A small contrastive audio-text model, trained from scratch.
Model: mfcc input, encoder arch mobilenet_v2, encoder activation silu, encoder depths [4, 4, 4], text encoder width 192.
Training: adamw at rate 0.001, batches of 256.
Data: trained on short read English sentences (LibriTTS-R), 26041 training examples, 78.6 epochs.
Rows from block 5 of the text encoder of a small contrastive audio-text model, named by matrix and row number. Rows with one number belong to one neuron. Each number is 128 + 24 x the weight over its row's rms, rounded and kept within 0 to 255. All counts start at 0. After the name is the row's rms in percent of the matrix's.
After each neuron's rows are labels from the 100 texts, of 14848, where the neuron reaches its largest size: "tokens" is the input token at the peak. Only what is clearly more common there than usual is listed. The data: short read English sentences (LibriTTS-R). In brackets: how many of the 100, against the usual share in percent.
# gate: MLP gate (text_encoder.blocks.5.mlp.gate.weight, 384x192), inputs 96-191
# fc1: MLP up (text_encoder.blocks.5.mlp.fc1.weight, 384x192), inputs 96-191
# fc2: MLP down (text_encoder.blocks.5.mlp.fc2.weight, 192x384, transposed), outputs 96-191

gate.279 067 [122 110 111 156 167 134  91 131 135 155 107 144  87 145 145 120 155 135  60  94 150  86 139 110 129 143 173 132 154 170 106 118 117  97 131 122 130 133 119 139 148 167 147 135 101 125 123 120 140  92 153 106 134  95  94 115 101 131  95 118 129 118 113 100 145 135  80 111 149  65 115 138 128 145 118 136 123  98 149  91 124 108 113 142  82 109 107 144 110 133  99 107 122 136  88 101]
fc1.279 064 [130 144 124 104 115 131 137 160 147 108 144 180 128 163 158 131 129 151 149 141 113  89 154 157 165 130 122 154 164 142 164 155 134 149  97 106 122  93 137 141 123 148 106  90  87 115 152 102 148 144 105 162 104 121 136 111 118 102 139 159 120 121 137 113 132 153 168 111 127  97 145 153  93 139 133 136 119 155 167 114 132  98 156 110 120 146 135 133 159  99 127 152 101 100 130 125]
fc2.279 056 [107 122 146  86 148  81 184  92 127 135 163 125 127  82 118 115  90 150 144 160 137 108 102 121  84 118 111 118 118 167 137 117 105 109 123 160 144 123  79 117 167 115 111 156 139 127 125  94 154  99 143 162 123 153 133 151 146 124 134  96 105 126 126 168 142 111 130 159 130 159 134 122 151 125  78  67 135 143 129 134 107 142 120 139 106 147 158  87 123 153 118 151  95 112 115 106]
tokens: "you" (14 vs 1.9); "she" (7 vs 0.7)

gate.9 080 [ 94  85  87 166 152 161 122 162 142 136 115 126  91 137 116 130 136 134 148 124 122 104 126 135 119 150 145 115 126 100  78 143 120 129 112 160 101 108 128 104 122 123 109 173 125  79 117 115  84  99 135 115 113 118 132 128 105 142 146  78 149 104 129 115 140 123 115 115 164  88 163 153 115  82 135 193 110 158 124 168 145  49 153 153 117 157 148  93 178 125 124 120 109 127 134 102]
fc1.9 082 [150 148 136 152 148  93 102 170  99 158 102 115 161  85 114 136 117 151  94 125 180  80 124 119 170 120 105 150 162 147 158  78 150 135 115  89 108 110 100 116  90 139 114 149 153 165 157 117 144 113 114 125 114 110 113 132 132  90 175 105 128 155 130 129 112 103 117 138 111 107  97 127 132 152 141 133 144 150 152 128 134 107 125 127 148  91 114 122 195 153 155 121 100 138 139 154]
fc2.9 074 [ 93 136 110 128 167 101 115 138  95 146 125 141 168 112 168 138 131 105 168 167 133 134 148  99 131 111 141 140  99 126 112  95 137 142 115 101 106 145 155 130 108 116 103 151 151 132 167 145  93  94 111 118 142 127 118 105 103 138 154 105 146 130 164 144 143 120 136 133 167  86  89 108 163  97 114 113 176 117 147 145 143 113 104 128 128 133 109 110 126 166 133 130 170 177 119 155]
tokens: "and" (12 vs 1.2); "john" (10 vs 0); "tom" (9 vs 0)

gate.216 102 [131 125 123 120 149 132 133 160  93  94 155 112  98 147  48 131 141 121 101 101 114 151 117 148 130 125 140 184 116 143  85 168 106  91 128 124 173 104  75 136 116  82 120 155  91 103 114 140 113 101 166 137  98 129 144 142 161 104 118 107 124  83 140 107 118 115  97 128 183 147 135 119 121 103 108  97 106 126 154 143 132 115 158 142 129 116 137 140 155 114 111 148 101 176 105 119]
fc1.216 101 [172 135 143 160 125 128 162  77 155 175 133 124 113 128  92  81 124 122 135 137 166 138 145 102 101 148 127 131 117 156 126 153 125 132  88 163  88 114 122 129 123 155 124 162 121 150 162 115 127 104 137 151 169 134 117 118 120 122 145 115 115 120 141 136 115  89 124 108 122  74 144 124 141 163 120 108 114 136 153 128 118 108 120 124 116 126  96 108 156 116 110 123 123  83 133 100]
fc2.216 092 [120 120 124 131 148 156  69 122 103 175  98 131 145  96  98 119 121 143 103 154 122 123 110 161 110 109 154 155 124 130 113  91 173 154 165 120 154 162 196 132 122 113 114 125 113 113 122  90 153 140 124 107 103 127 120 116 127 127 140  95 160 173  98 118 118 159 171 117  91 111 121  95 127 113 112 150 146  98 147 116 143 122 146 135 158 105  93 119 161 148 152 148 103 158 149 141]
tokens: "the" (7 vs 3.2)

gate.139 127 [172  94 147 121 100 162  90 166  95 115 158 136 121  84 149 166 159 115 120 119 126 139 133 126 132 106 137 148  80 103 145 124 143 171 136 143 126 181 127 130 136 124  95 144 107  82 147 137 104 142 151  89  86 110 217 107  74 122 144 118 114 138 139 128 174 127 134 155 116 113 118 135 134 102 135 117 141  93 142 129 109 127 130 161 131 136 128 119 171 127 124 195 101 124 157 126]
fc1.139 144 [173 118 134 140 102 121 131 171 116  67 173 148  98 125 169 165 149 111 135  82 121 158 124  81 121 103 133 129  97  96 130 129 108 152 125 141 122 145 113 144 149  63  90 125  84 152 114 137  68 129 131 106 108 113 164  99 107 124 114 150 123 126 121 164 152 126 139 116 118 105 167 151 121  89 142 115 106 101 125 179 105 112 124 112 111 133 142 117 123 109 115 164 124 176 114 111]
fc2.139 145 [133 114 144 114 153 133 164 130 170 124 156 143 142 101 152 130 143 128 150 117 152 126 124 133  92 114  96  98 141 135 149 124 113 138 138 155 136  74 110  92 117 150 118 139 148 121 135 139  94 158  81  91 159 133  85 140 168 119 127 124 164  75 105 142 135 113 147  92 116 128 170 130 114 117 143 151 116 135 105 142 123 127 121  63 107 128 154 103  79 151  99  86 154 100 126 121]
tokens: "i" (41 vs 2.3)

gate.301 077 [142 145 162 134 110 109 150 158  99 125  88 157 108 157 151 112 101 138 128 107 148  94 165  98 163 110 136 116 153 127 148 127 179 153  89 152  81 189  98 143  63 180 112 132 125 157 126 124 113 134  90 144 128 119 105 110 145 127 156 122 117  93 140 151 130 150 121 151 136 130 131 122 139 140 129 124 140 157 118 106  93 124 111 131 106 137 154 130 162 105 118 120 128 125 125 131]
fc1.301 088 [ 97 152 123 154 159  82 137 153 145 125 150 124 110  95  99 136 125  86 152 126 134 168 129 128  90 122 134 120 158 131 128 127 104 143 157 125 138 153 124 165 151 125 146 124 120 160 116 139 106 139  93 114 167 161 112 107  97 102 161 116 108 134 142 145  90 129 147 134 139 188 146 131 140 144 130 125 155 182 105 104  78 158 106 120 101 121 112 112  95 109 159 130 105 172 159 109]
fc2.301 071 [ 98 117 143 106 170 121 120 124 142  97 117 143 123 134 111 134 163 173 114 104  99 166 146 172 137 106 158 123 107 125 150 114 121 134 121 150 129 132 135 119 124 131 105 113 132 119 106 133 153 118 111 113 100 139 153 110 141  70 147 163 104 159 108 116 128 133 137 147 160 141 123  83 123 106 151 103 107 151 134 120  90 163 148 122 116 115 158 139  92 162  87 123 147 168 168 119]
tokens: "<end>" (29 vs 11.4)

gate.349 151 [136 114 111 138 132  90  94 101 164 115 139 123 144  85 106 128  99 125 165 145 155 154 173 155 144 140  67 107 139 114 132 148  64 121 105 125 105 129 151 147 165 137 157 134 125 140 155 155 130 137 146 132 189 122 140 131 117 109 127 102  85 125 139 114  84 108  81  93 164 101 123 152 156 165 122 146 110 169  95 155 141 144 147  56 128 111 124  99 134 145 132 130 160 144  85 154]
fc1.349 129 [134 162 137 137  94 106 141 129 117 131 110 130 156 124 102 150 106 138 132  93 126 122 139  61 156 152 103 151  82 129 121 134 141 107 103 124 113  96 118  94 180 165 139 119 137 170  90 163 143 123 101 128 136 149  81 157 129 161 132 136 172 102 128 126  86  94 116 136 149 102 135 152 131 129 125 130 141 122  81 107 141 131 146 124 110 147 127 118 106 112  94  93  97  92 133 151]
fc2.349 152 [152 150  88 127 148 136 166 163 153 119 169 111 108 172 132  82 144 139 130 155 101 123 118 159  88 121 146 146 150 136 123 163 110 108 130 136 113 107 109 102 129 127 156 110 123  96 124 120 108 154 124 191 149 127 147 134 138  93 158 117 113 115 142  83 123 153  90 118 153 158 111 144 116 165 101 124 121 164 130 135 113 134 116 149 154 118 138 149 103 127 119 156 124  90 116  65]
tokens: "the" (12 vs 3.2)

gate.371 060 [108 118 154 131 142 106 129 168 135 119 127 121 111 172  87 148 112 106 136 119 117  90 105 125 164 119 139  74 132 112 138 129 130 103 130 141 108 125  98 161 133 150 150 106 135 171  60 131 117 116 124 174 132 121 169  92 136 115 165 143 115 146 153 168 112 121 114 137 141  95 138 140 136 122 146 161 117 126  90 145 145 105 134 116 112 141  94 117 111  85 117 160 126 167 109 146]
fc1.371 063 [138 103 141 144 121 142 139 150 147  63 137 176 100 130 129 158 146 135 132 127 117 146 147 108 121 153 129 116 140 136 130 140 148 117 157 124 110 145 146 136 172 156 120 114 170 111 193 114 146 120 145  73 141 166 144 161 120  88 109  94 164  94 115  99 110  57 140 121 122 154 153 143 121 121 135 122 158 145 109 130 149 107 105 151 116 150 140 123 153 143 135 116 139  92  95 133]
fc2.371 054 [ 89 129  97 132 120 121 140 121 123 109 126 144  70 151 165 118 131 119 149 114 140 158 139 134  99 149  92 135 118 109  82 158 151 128 105 124  94 128 128 130  85 108 134 121 120 179 138 123 176 112 158 103 138 159 148 137 100 101  92 127 129 138 134 140 139 131 119 147 105 129 137 154 141 134 119  92 167 122 145 132 145 155 154 117 109 101 156 143 168 115 144 124 100 119  92 157]
tokens: "see" (28 vs 0.2)

gate.383 074 [202 154 141 183 112  98 143 125 106 127 136  79 146  81 140 168 104 119 160 144  97 110 110 113 126 118 171 145  91 109 119 130 105 119 129 136 143 112 135 159 164 101 128 137 117 111 117 107 141 111 120  90 165 127 144 130 120 123 116 130  89 173 120 123  68 105 129 159 100 144 128 131 112 149 169 107 148 137 125 132 128 158 105 132 142 145  90 171 158 131 103 142 116 131 151 127]
fc1.383 092 [140 162 121 106 139 110 139  91 106 146 157 134 138 143 165 122 106 123 131 119 115 107 116 112  98 193 184 127  92 120 148 148 154 106 126 147 102 130 121 120 131 167 128 117 125 104 127 146 153 115  91 168 137 145 106 107 129 134 138 101 128 131 134 146  76 131 115 122 154 170 104 105 119 162 101 171 136 133 114 124 127 105 124  98 115 184 104 147  90 108 131  88 118  96 139  80]
fc2.383 081 [139 147  84  84 136 131 111 147 125  90 129 113 149 151 144 119  94 141 109 120 123 138 166 134 185 133 156 153 117 144 123 100 184 144 109  87 123 140 103 119 123 131 111 134 130 109  88  75 151 123 176 124 167 130 118 138 150 104 159 129 166 120 126 129 117 182 147 136 162 168 136 146  94 110 144 115 119 165 148 130 124 181 148 133 168 104 120 127 117 160 108 133 142 127  99 117]
tokens: "was" (38 vs 1.1)

gate.84 080 [130  99 131 130 135 146 140 117 145 138 106 102 120 147 155 111 102 101 140 141  86 146 122  77 121 130 108 145  82  96 156 119 128 174 147 169 118 128 135 129 147 173 107  97 124 134 135 124 100 196 129 126 168 135  71  95 134 147  74 179  84  96 107 102 159 151 138 104 135 151 126 119 145 114  98 126 130 135 102 126 116 106 137 111 119 109 122 154 110 134 152 115 112 152  99 113]
fc1.84 086 [113 133 128 114 159 160  90 129 111 114 109  80 118 125 141 159 125 148 102 164  89 110 114 171 113 126 124  74 148 173  82 130 147 163 130  81 125 123  92 139 116 114 120 172 134 120  88 133 114  51  79 135 120  88 128 131 137 120 165 111 124 133 143 166 146 161 127 132 163 110  99 129 135  93 131 162 114 151 128 140 137  90 132 132  99  94 119  91 127 122 118 128 157 129 128 138]
fc2.84 074 [105 151 135 119 136 153 151 114 108 106 143 170 124 171 194 158 123 117 122  81 149 166 115 114 113 141 138  85 102 118 145  98 140  87 105 123 124 119 125 114  73  98 117 132 123 153 135  90 105 153 156 113 123 180 105  90 119 122 103 168 158 145 128 149 138 153 132 123 133 162 123 138 132 102 158 120 108 134 117 142 119 132 151 101 135 159 126 167 101  97 172 161 157 129 134 123]
tokens: "the" (10 vs 3.2); "and" (8 vs 1.2)

gate.57 094 [121 130 100 154 137  89 135 136 183 134 165 126 124 121 144 108 162 146 138 123 112 137 138 100 108 143 113 112 153 181 126 108 125  92 174 134 115 135  58 131 131 139 150 143 124  93 184 137 133 126 128 122 116 106 111 142 138  98 148  47 108 103 144 117 148 134 112 139 136 110 108 152 148 158  91 132 164 127 132 145  89 133 106 131 139  95 140 137 180 139 132  80 144 127 157 127]
fc1.57 102 [152 121 155 140 123 119 147 146 108 103 128 172 144 162 104 149 132  91 113 101 123 135 144 131 115 111 191 147 113  89 125 104 128 137  77 127 116 149 108 119 149 155 116 105 126 104  77 123 145 112  70 135 101 145 142 127 104 131 151 131 124 122 122 196 110 158 128 121 111  98 157 135  79 153 129 124 121 126 128 121 133 153  78 140 149 111 124 125 109 131 124 106 116 117 126 138]
fc2.57 096 [115 127 115 115 140 117  81 133 161 142 125 140 134 142 113 170 111 109 150 176  86 141 131 151 123 127 123  79 152 115 144 137 134 156  90  95 129 103 149 134 145 115 147  96 145 127 116 139 122 100 121 134 142 150 129 144 178 108 143 105 121 159 109 100 123 146 116 112 109  96 144 104 146 179 164 103 106 152 105 101  97 120 156 127 135 108  90 162 147 122  86 157 180 130 190 144]
tokens: "was" (38 vs 1.1)

gate.127 105 [172 121  90 129 146 114 105  81  77 198 144  79 123  95 129 145 150 116 136 144 186 135 140 129  98 112 124 109  81 137 118 109 146 134 133 112 120 116 136 163 125 106 141 166 105 157 102 121 129  98 158 105 148 113 136  73  95 127 152 100 116 150 142 144  90 119 163 124 112 172 129 151 169 131 144 162 120 100  99 125 174 155 117 120 108 108 121 160 124 122  96 173  87 153 133 145]
fc1.127 109 [121  91 149 155 113 104 135 161 123  97 178 104 123 121 145 156  97 127 146 130  92 134 157 186 127 121 112 131 130 124 148 125  72 142 140 125 184 135 164 146 156  75 119 164 143 134  98 127 125 117 168  81 137 123 151 136 137 122 146 102 115 143 101 124 146 135 136 162 110 164 136 128 162 103 129 122 106 141 139 116 156  98 127 143 133 131 138 101 123 110 153 120 135 153 146 160]
fc2.127 114 [ 88 135 111  99 150 123 142  90 163 145 100  89 120 107 128 101 122 145 145 139 161 135 109 141 108 113  73 178 141 122 108 150  63 108 174 125 158 136 137 126  96 139 107 158 140 158 108 121 178  99 112 109  98 117 147 113 150 104 101  66  87 152 167 137 113 113 166 113 121 170 120 142 140 130 140 138 112 110 116 146 121 141 170 118 117 150 114 122 166 138 144 101  85 156 125 106]
tokens: "was" (15 vs 1.1); "not" (12 vs 0.7)

gate.6 075 [134 119 121 161 141 129 153 124 141 139 129  94 131 123  97  95 126 159 113 148 132  77  92 117 154 132 149 120 143 168 114 102 164 135 145  96 130 163 138 133 151 158 118 196  96 143 157 133 153  70 146 107 128 104 157 116 102 107 158  81 146 123 143 122 154 125 150 115 121 158 132 137 144 134 122 154 114 148 119 167 122 117 117 130 108 174 110 118 124 146 114 138  95 144 140  89]
fc1.6 079 [139 146 163 133 110  91 114 125 135 139 120  99 106 117 142 114 112 117 156 136 152 111 144 113 146 104 117 140 119 120 143 119  93  85 151 179 135 136 127 111 149 144 112 153 116 114  71 125 159 131 134 159 105  94 166 157  85 168 119 101 120 124 120 151 116 163 102 198  91 157 155 121 115 153 142 201 125 155 154 126 147 143 150 126 128 131 164 130 145 129 145 121  96 124 149 163]
fc2.6 077 [124 121 166 115 147 122 160 122 130 139 139 105 132 116 139 118 132 141 148 135 148 174 126 165 129 144 103 131 143 139 106 191 116  97 136 171 122 151 122 167 131 125 111  90 136 148 108 152 113 122 116 133 143  93 112 131 141 135 135  92  96 169 153 135  90 146 132 117 191 142  95 145 125 165 105 124 110 168  84 181 131  92 142 113  94 127 131 103 136 117 125 146  78 109 102  76]
tokens: "you" (47 vs 1.9); "i" (13 vs 2.3); "he" (9 vs 1.3)

gate.306 080 [150 143 156 115 152 134 138 135 139 106 113 174 149 123 121 124 109 130 110 155 138 124  93 183 156 134 118 139 112 133 169 121 158 133 135  87 106 145 146 139 146 137 145 136 161 135 152 170 130 118  70 141 127 117  89 118 124 154 112 118 126 126 170 164  67 117 107 118 133 112  88 168 156 128 119 142 138 133 124 170 148 108 161 120 141 120 146 124 175  96 130 125 118 164 118 123]
fc1.306 100 [159 105 119 131  99 153  72 169 128 170 161 136 123  87 118 142 130 149 116 141 141 140 145 135 115 124  61 138 128 125 157 127  88 174 120 117 135 113 133 137  83 132 134 139 123 126 123 117 159 139  91 134 159 175 133 121 146  94 104 103 113 119 131 165 100 140 128 122 102 100 144 115 155 133 112 129 130 230 116 169 170 137 158  74 155  84  97 134 139 135 110 110 147 158 110 140]
fc2.306 081 [ 87 151 149 125 172  96 150  87 170 151 115  99 112 134 153 101 144 134 111  99 112 124  90 116 111 136 167 147 127 140 132 143 137 143 140 120 120 101 132 109 142 143 130 132 103 121 123 137 133 113  77 113 118 114  91 109 160 157 149 141 181 110 150 115 130 101 148 122 121 138 145 114 115 136 160 136  69 128 118 101 133 138 136 177 106 122 148 100 101 142 112  21 109  83 162 108]
tokens: "you" (7 vs 1.9)

gate.297 058 [156 109  85  77 114 113 140 149 113 138 153 122 108 115  94 102  93 143 142 125 118 119 119 142 107 127  98  94 138 108 105 107 124 110 108 163 138 119 118 117 117 129 158 146 104 115 142 125 108 172 111 139 112 126 147 140 117 126  93  86  98 110 186 143 149 121  99 111 103 115 115 134 125 128 137 111  89 142 164 123 135 119 129 102 137 141 163 165 136 104 102 128 163 102 106 150]
fc1.297 069 [168 146 155 135 141 154 137 108 108 187 104 104 161 149 111 103 128 125 125 145 119 113 121 127 112 152 154 148  88 130 104 145 171 140 144  98 119 114 143 161  79  79 149 105 139 111 136 125 151 108 131 124 123 131 111 118 133 103 157  86 141 147 149 110 145 127 163 138 144  40 151 116 150 140 118 109 124 114 126  87 165 132  98 148 153 105 139 148 145 132 117 114 132 124 153 142]
fc2.297 060 [120 136 114 161 142 137 190 150 134 123 166 142 119 147 149 148 108 135 138  71 162 140 133 130 101 102 126 167 124 177 149 142 114 139 110 165 210 113 116 116  85 116 126 108 130 142 106 115 119 142 135 138 124 163 134 125  97 145 153 126 122 144 114 120 113 119 111 104  90 134 125 155 104  86  93 136  92 181 101 104 126 106 123 127 166 136 153 143 108 158 123 165  91 108 142 148]
tokens: "was" (10 vs 1.1)

gate.33 102 [116 139 108 123 105 115 106 113 139 122 112 181 132 173 111  76 149 111 131 107 100 141 120 140 145 148 112 132 133 138 196 175 153 107 115 150  98 161 150 153 156 147  96 115  74 127 190 151 158 158 132 128 142 120 130 145 126  94  57 136 142 126 114 134 133 146  92 110 123 105 126 150 142 154 114 142 120  77 161 105 132 156 142  85 132 123 110  67 143 164 111 101 155 123  97 117]
fc1.33 102 [119 126 150 154 135  78 138 134 138 117  96 148 120 132 149 131 120 115 122 130 109 148 118 133 129 103 149 101 133 124 118  90 113 129 100  99 184 132  73 134 129 115 137 141 122 152 109 142 162 123 132 106  99  93 129 111 136 156 126  75 136 119 123 140 121 116 163 145 147 116 164 120 114 123  95  72 109 142 131 104  95 130 148 133  79 115 157 124 141 108 132 150 128 145 150 183]
fc2.33 102 [146 129 112  98 143 139 139 121 133 111 113 148 135 140 166 118  97 127 112 121 161 122 127 146 136 147 120 126 131 144 159  88 160 170  89 128 153 152 109 189 116 114 120 123 178 150 118 131 113 172  97 122 157 143 132 124 118 155  87  91 119 144 110 138 133 102 138 163 169 161 154 131 156  89 137 144 144 125 109 105 149 145 123  92 110 170 147 165 147 124 116 104 140 181 102 119]
tokens: "<end>" (25 vs 11.4)

gate.75 078 [ 79 115 140  89 126 167 103 113  98 156 118 142 139 151 126 123 170 130 154  97 109 128 112 140 121 124 109 135  90 119 115 104 153 127 105 118  89 134 138  68 131  70 137 164 112 123 105 104 159  64 115 121  78  91 135 142 166 166 149 114 156 110  95 183 156 122 141 100 128 100 153 120 141  93 129 175 139  88 129 131 146 134 124 101  90 132 103  87 108 135 159 109 124 155 104  82]
fc1.75 075 [137 133  51 131 132 179  75 140 125 115 146 119 151 149 123 131 104 160 159 149 143 168 139 181 122 124 101 118 151 135 121 172 131 143 132 125 144 115 113 132 132 121 100 148  85 101  94 149 107 154 139 123 135 166 156 138 123  43 102 126 137 133 170 119 110 119 130  99 118 121 141 188 136 113 125 107  97 148  91 159 169 122 120 136 137 130  80  80 157 134  95 117 132 129 123 124]
fc2.75 075 [123 147 138 136 126 116 160 139 137 105 116 121 111 124 102 134 114 156 137 127 113  82  94 122 120 116 128 102 109 108 107 165 146 136 154 154 130 118 147  98 176 161 137 120 129 104 109 117 124 122 105 118 142 145 116 165 122  99 116 166 152 104 133 139 173 100 120 142 120 175 169 122 113 144 145 163 128 129 104  86 116 106 141 132  96 122 112  94 108 175  72 138 118 123 144  91]
tokens: "the" (12 vs 3.2)

gate.64 069 [138  82 132 120 135 132 164 154 179 119  89 112 131 127 125 127 155 118 141 158 135 121 136 146 124 118 124 125  89 150 135 122 104  62 170 158 127 161 117 127 150 139 107 132  91 132 102 122 117 112 145 153 148 123 149 142 129 148  90 101 108 158 115  97 110 133 130 166 145 133 114  85  89 109  85 154  75 115 126  75 130  83 156 101 104 128 162 114 125  96 143 155 118 133 168 156]
fc1.64 075 [150 125 128 140 136 103  90 138 157 145 126 100 115 164  97 138 132 102 115 107  98  83  96 120 116 130 145 125 128 111 149 131 114 124  97 101  88 138 143 185  91 103 130 100 116 161 117 136 139 133 111 134  81 105 110 123 122 134 140 141 179 147 109 136 156 128 183 134 122 129 148 111 181 146 141 113 103  67 117 135 149  80  98 110 149 107 114 123  95 118 133 135 130 137 146 124]
fc2.64 069 [125  90 134 126 159 143 157 179  89 122 153 118  85 126  89 135  98 100 110 131 122 102 150  90  97 120 137 130 138 171 150 125 155 153 155 168 160 140 148 111 126  94 127 117 109  86  89 129 119 160 129 104 175 148 154 100 138 146 124 172 115 114 149  79 103 145 138 121  96 170  86  91 119  96 132 117 144 137 141 156 124 103 126 111 126 114 149 121 109 149 109 138 100 113 118 105]
tokens: "she" (25 vs 0.7); "you" (10 vs 1.9)

gate.215 083 [134 113  89 131 148 135 107 111 121 170 135 132 127 117 133 101 136  98 131 160 145 145 111 125  98 141 125 177 127 168 142 108 122 124 141 144 149 161 149 147 146 107 112 114 126 138 119 129 120 126 141 106 120 118 127 126 149 133 103  63 105 109  97 155 112 123 155 102 125  95 137 125 174 133  93  63 124 142 166 102 177 119 118 136 124 103 112 143 103 122 157 129 102 135 105 128]
fc1.215 088 [133 132 145 154 123 131 147 127 113 118 160 117 111 112 176 174 152 155 172  78 118 139 161 107 118 113 151 101  77 115 105  98 157 154 166 168 115 116 110 137 102 141 136 120  97 112  89 127 123 109 159 130  97 143 138 138 142  83 160 149 135 126 134 163 144 128 131 121 114 167 129 146 113 115 150  86 148 132 107 108 155 160 102 126 136 140  91 142 141 121 101 143  70 152 107 112]
fc2.215 078 [130 104 105 149 108  91 135 136 128 161  94 118 135 109 141 116 106 143 127 159 166 117 137 150 110 114 107 182 135 143 124 123  94 160 158 118 171 160 110 126 140 160 118 126 106 164  89 128 107 144 113 159 143 127 119  92 133 139 103 128 103 122 115 152 155 121 128 101 125 153 123 126  95 109  96 138  96 150 130 125  91 161 135 120 137 101  95  92 102 143 153 156 108 130 147 143]
tokens: "i" (7 vs 2.3)

gate.187 079 [145  74 121 127 149  99 188 143 123 182 125 164 111 120 160 139 121 117 147 130 127 160 139 107 127 135 118 111 153 148  95 152  89 202 118  91 171 146  89 111 142 168 131 117 106 125 130 181 100 177 135 122 151 154 165 155 121 159  93 145 137 116 121 139 137 138 134 123 181 164 113 161 148 108 100 119 110 132 120 155 142 137 155 114 120 133 144 109 114 124 166 132 146 162 113 135]
fc1.187 074 [ 96 145 111 144  77  99 108 132 103 141 102 158 126 191 165 111 138 146 141 115 125 122 113 105 169  83 181 113 124  97 154 120 163 155 145 125 137 126 124 165 159 109 128 138 126 135 140 120 125 141  91 147 124  93 142 141 115 172 128 136 139 138 124 109 168 131 161 143 149 180 121 121 148 110 128 104 150 115 125 192  85 153 127 138 134 101 122 141 131  89 101 102 117 164 161 128]
fc2.187 080 [131 128 134  91 143 140 147 129 113 143  94  75 145 137 123 125 124 118 107 152 133 100  86 149 132 128 167 136 113 146 124 138 156 153 153 127 122 108 176 127 151 118 122 109 128 101  66 164  80  96 124 139 138 108 156 128 156 150  89 146 117 115 142 100  80 128 140 106 186 117  91 116 148  94 169 152 110 115 123 169 153 112 131 133 100 161 109 154 105 121 112 161 116 165 147 100]
tokens: "this" (71 vs 0.4)

gate.326 083 [148 146 133 122 133 149 134 134 162 161 163 185 146  82 156 139 150 110 126 138 162 162 145 136 113 161 123 151 125  82 148 118 107 131 116 152 115 126  93 142 131 143 129 114 124  99  87 109 147 112 156 142 153 107 153 146  82  64 130  95  84 142 124 146  95 107 132 162 197  93 119 150  92 119 132  76 121 166 133  99 123  93 135 130 148 122 125  94 111 118 129 115  94 123 140 131]
fc1.326 093 [112 130 119  98  86 112 128 151 140 121 142 146 139 123 199 151 107 123 194 135 184 132 135  90 104 130 136 143 115 105 120 144  97 109  88 139 156 138 107 144 152 114 127 123 120 103  59 156 120 158 151 133 129 156 134 127 109 111 124  62 142 136 110 157 155 139 141 158 150  95 111 127 106 114 118 136 115 171 134 151  97 139 128 119 125 130 132 119  94 108 129 154 127 113  90 145]
fc2.326 080 [ 93 100 142 150 122  79 127 183 155 155 125  99 113 133 138 132 140 175 134 102  79 141 167 137 133 158 123 155 159 103 128 171  88 126 155 107 141 120 122 148 119 137 141 104 134 151 107 131 145 112  99 133  97 117  98 121 151  79 142 120 110 119 166  94 114 150 125 115 115 150 171 127  82 149 117 149 107 165 114 121  87 127 137 127 111 103 101 115 104 148 132  57 104 165 152 101]
tokens: "the" (8 vs 3.2)

gate.364 081 [122 144 145 105 111 133 115  65  88  97 129 171  99 114 149 120 121 136 131 105 155 187 149 133 109 189 125 156 132  89 114 124  88  72 104 161 141 137 125  94 102 115 122 126 151 107 103 158 126 173 134 106 128 139 150 149 130 108 141  94 152 113 129 190 115  84 140 113 118 122 119 129 144 172 156 157 111  89 141 124  83 156 124 127  96 101 156 133 135 129 133 163 114 142 136 117]
fc1.364 089 [139 117 139 138 143 145 137 102 144 166  99 102 137  97 146 145 136  94 133 124  92 111 114  88 136 141 122  97  92 210 146  76 138 118 158 174  98 143 139 159 164 155 148 140 121 139 156 111 127  97 122 118 129 124  84 145 107 159 121 132 148 108 156 113 125 152 130 144 103 120  99 148 130  91 140 118 115 143 107  89 140  95 142  81 125  88 150 126 140 146 150  97 154 118 139 118]
fc2.364 076 [150  97 160 102  79 135 107 157 109 115 127  98 162  77  60 148  82 147 109 152 141  85 138 162 160 156 136 162 113  94 148 146 180 131 124 122 111 105 122 114 144 105 112 116 119 117 109 146 100  99 165 143 152 134 135 132 108 150 151 140 106 120 112 119 103 138 114 153 132  95 119 124 136  77 147  92 105 111 121  78 144  80 133  98 122 134 125 132  93 106  77 145 130 135 109 132]
tokens: "the" (14 vs 3.2)

gate.23 117 [142 141 131 133 114 128  81 147 164 117 140 144 122 144 127 101 130 157 118 130  78 123 126 119 119 123 129 121 107 148 175 141 172 166 105 148 144 132 145 124 164 122 113 106 123 128  99 132 144 102 110 111  92 123 105 137 144 119 126 125 118 133 110 110 135 126 161 128 122 125 167 157 127 119 136 128 142 110 134 129 116 126 157 110 106 159 147 118 149 120  93 141 142  99 139  66]
fc1.23 121 [154 131 160 119 108 109 140 139 118 145  84 116 144 140 129 123 127 142 110 116 117 115 113 134 105  99 189 124 102 150 143  93 142 124 104 118 149 128 106 122 143 169 124  80 154 162  84 116 164 103  48 146  92 113 144 115 179 162 129 104 125 148 113 169 121 114 142 115 104 120 142 120 140 118 162  97 155 146 113 116 118 145 140 116 128 131 137 136  94 108 140 110 113 129 138 155]
fc2.23 133 [ 95 132  99 152 147 120 136 109 114 118 101 131 108 142 139 115 144  95  98 152 140 122 125  97 168 127  88 135 123 125 118 140 200 155 132 155 136 121 104 145 129 137 125 164 122 167 147 126 116 157 140 106 138 175 134 132 104 157  94 143 149 115 134 157 161 143 138 120 155 138 150 102 147 114  88 116 118 113 185 154 108 123 122 121  94 168 118 137 133 127 150 124  91 123 128 121]
tokens: "go" (27 vs 0.2); "no" (19 vs 0.4); "now" (8 vs 0.3)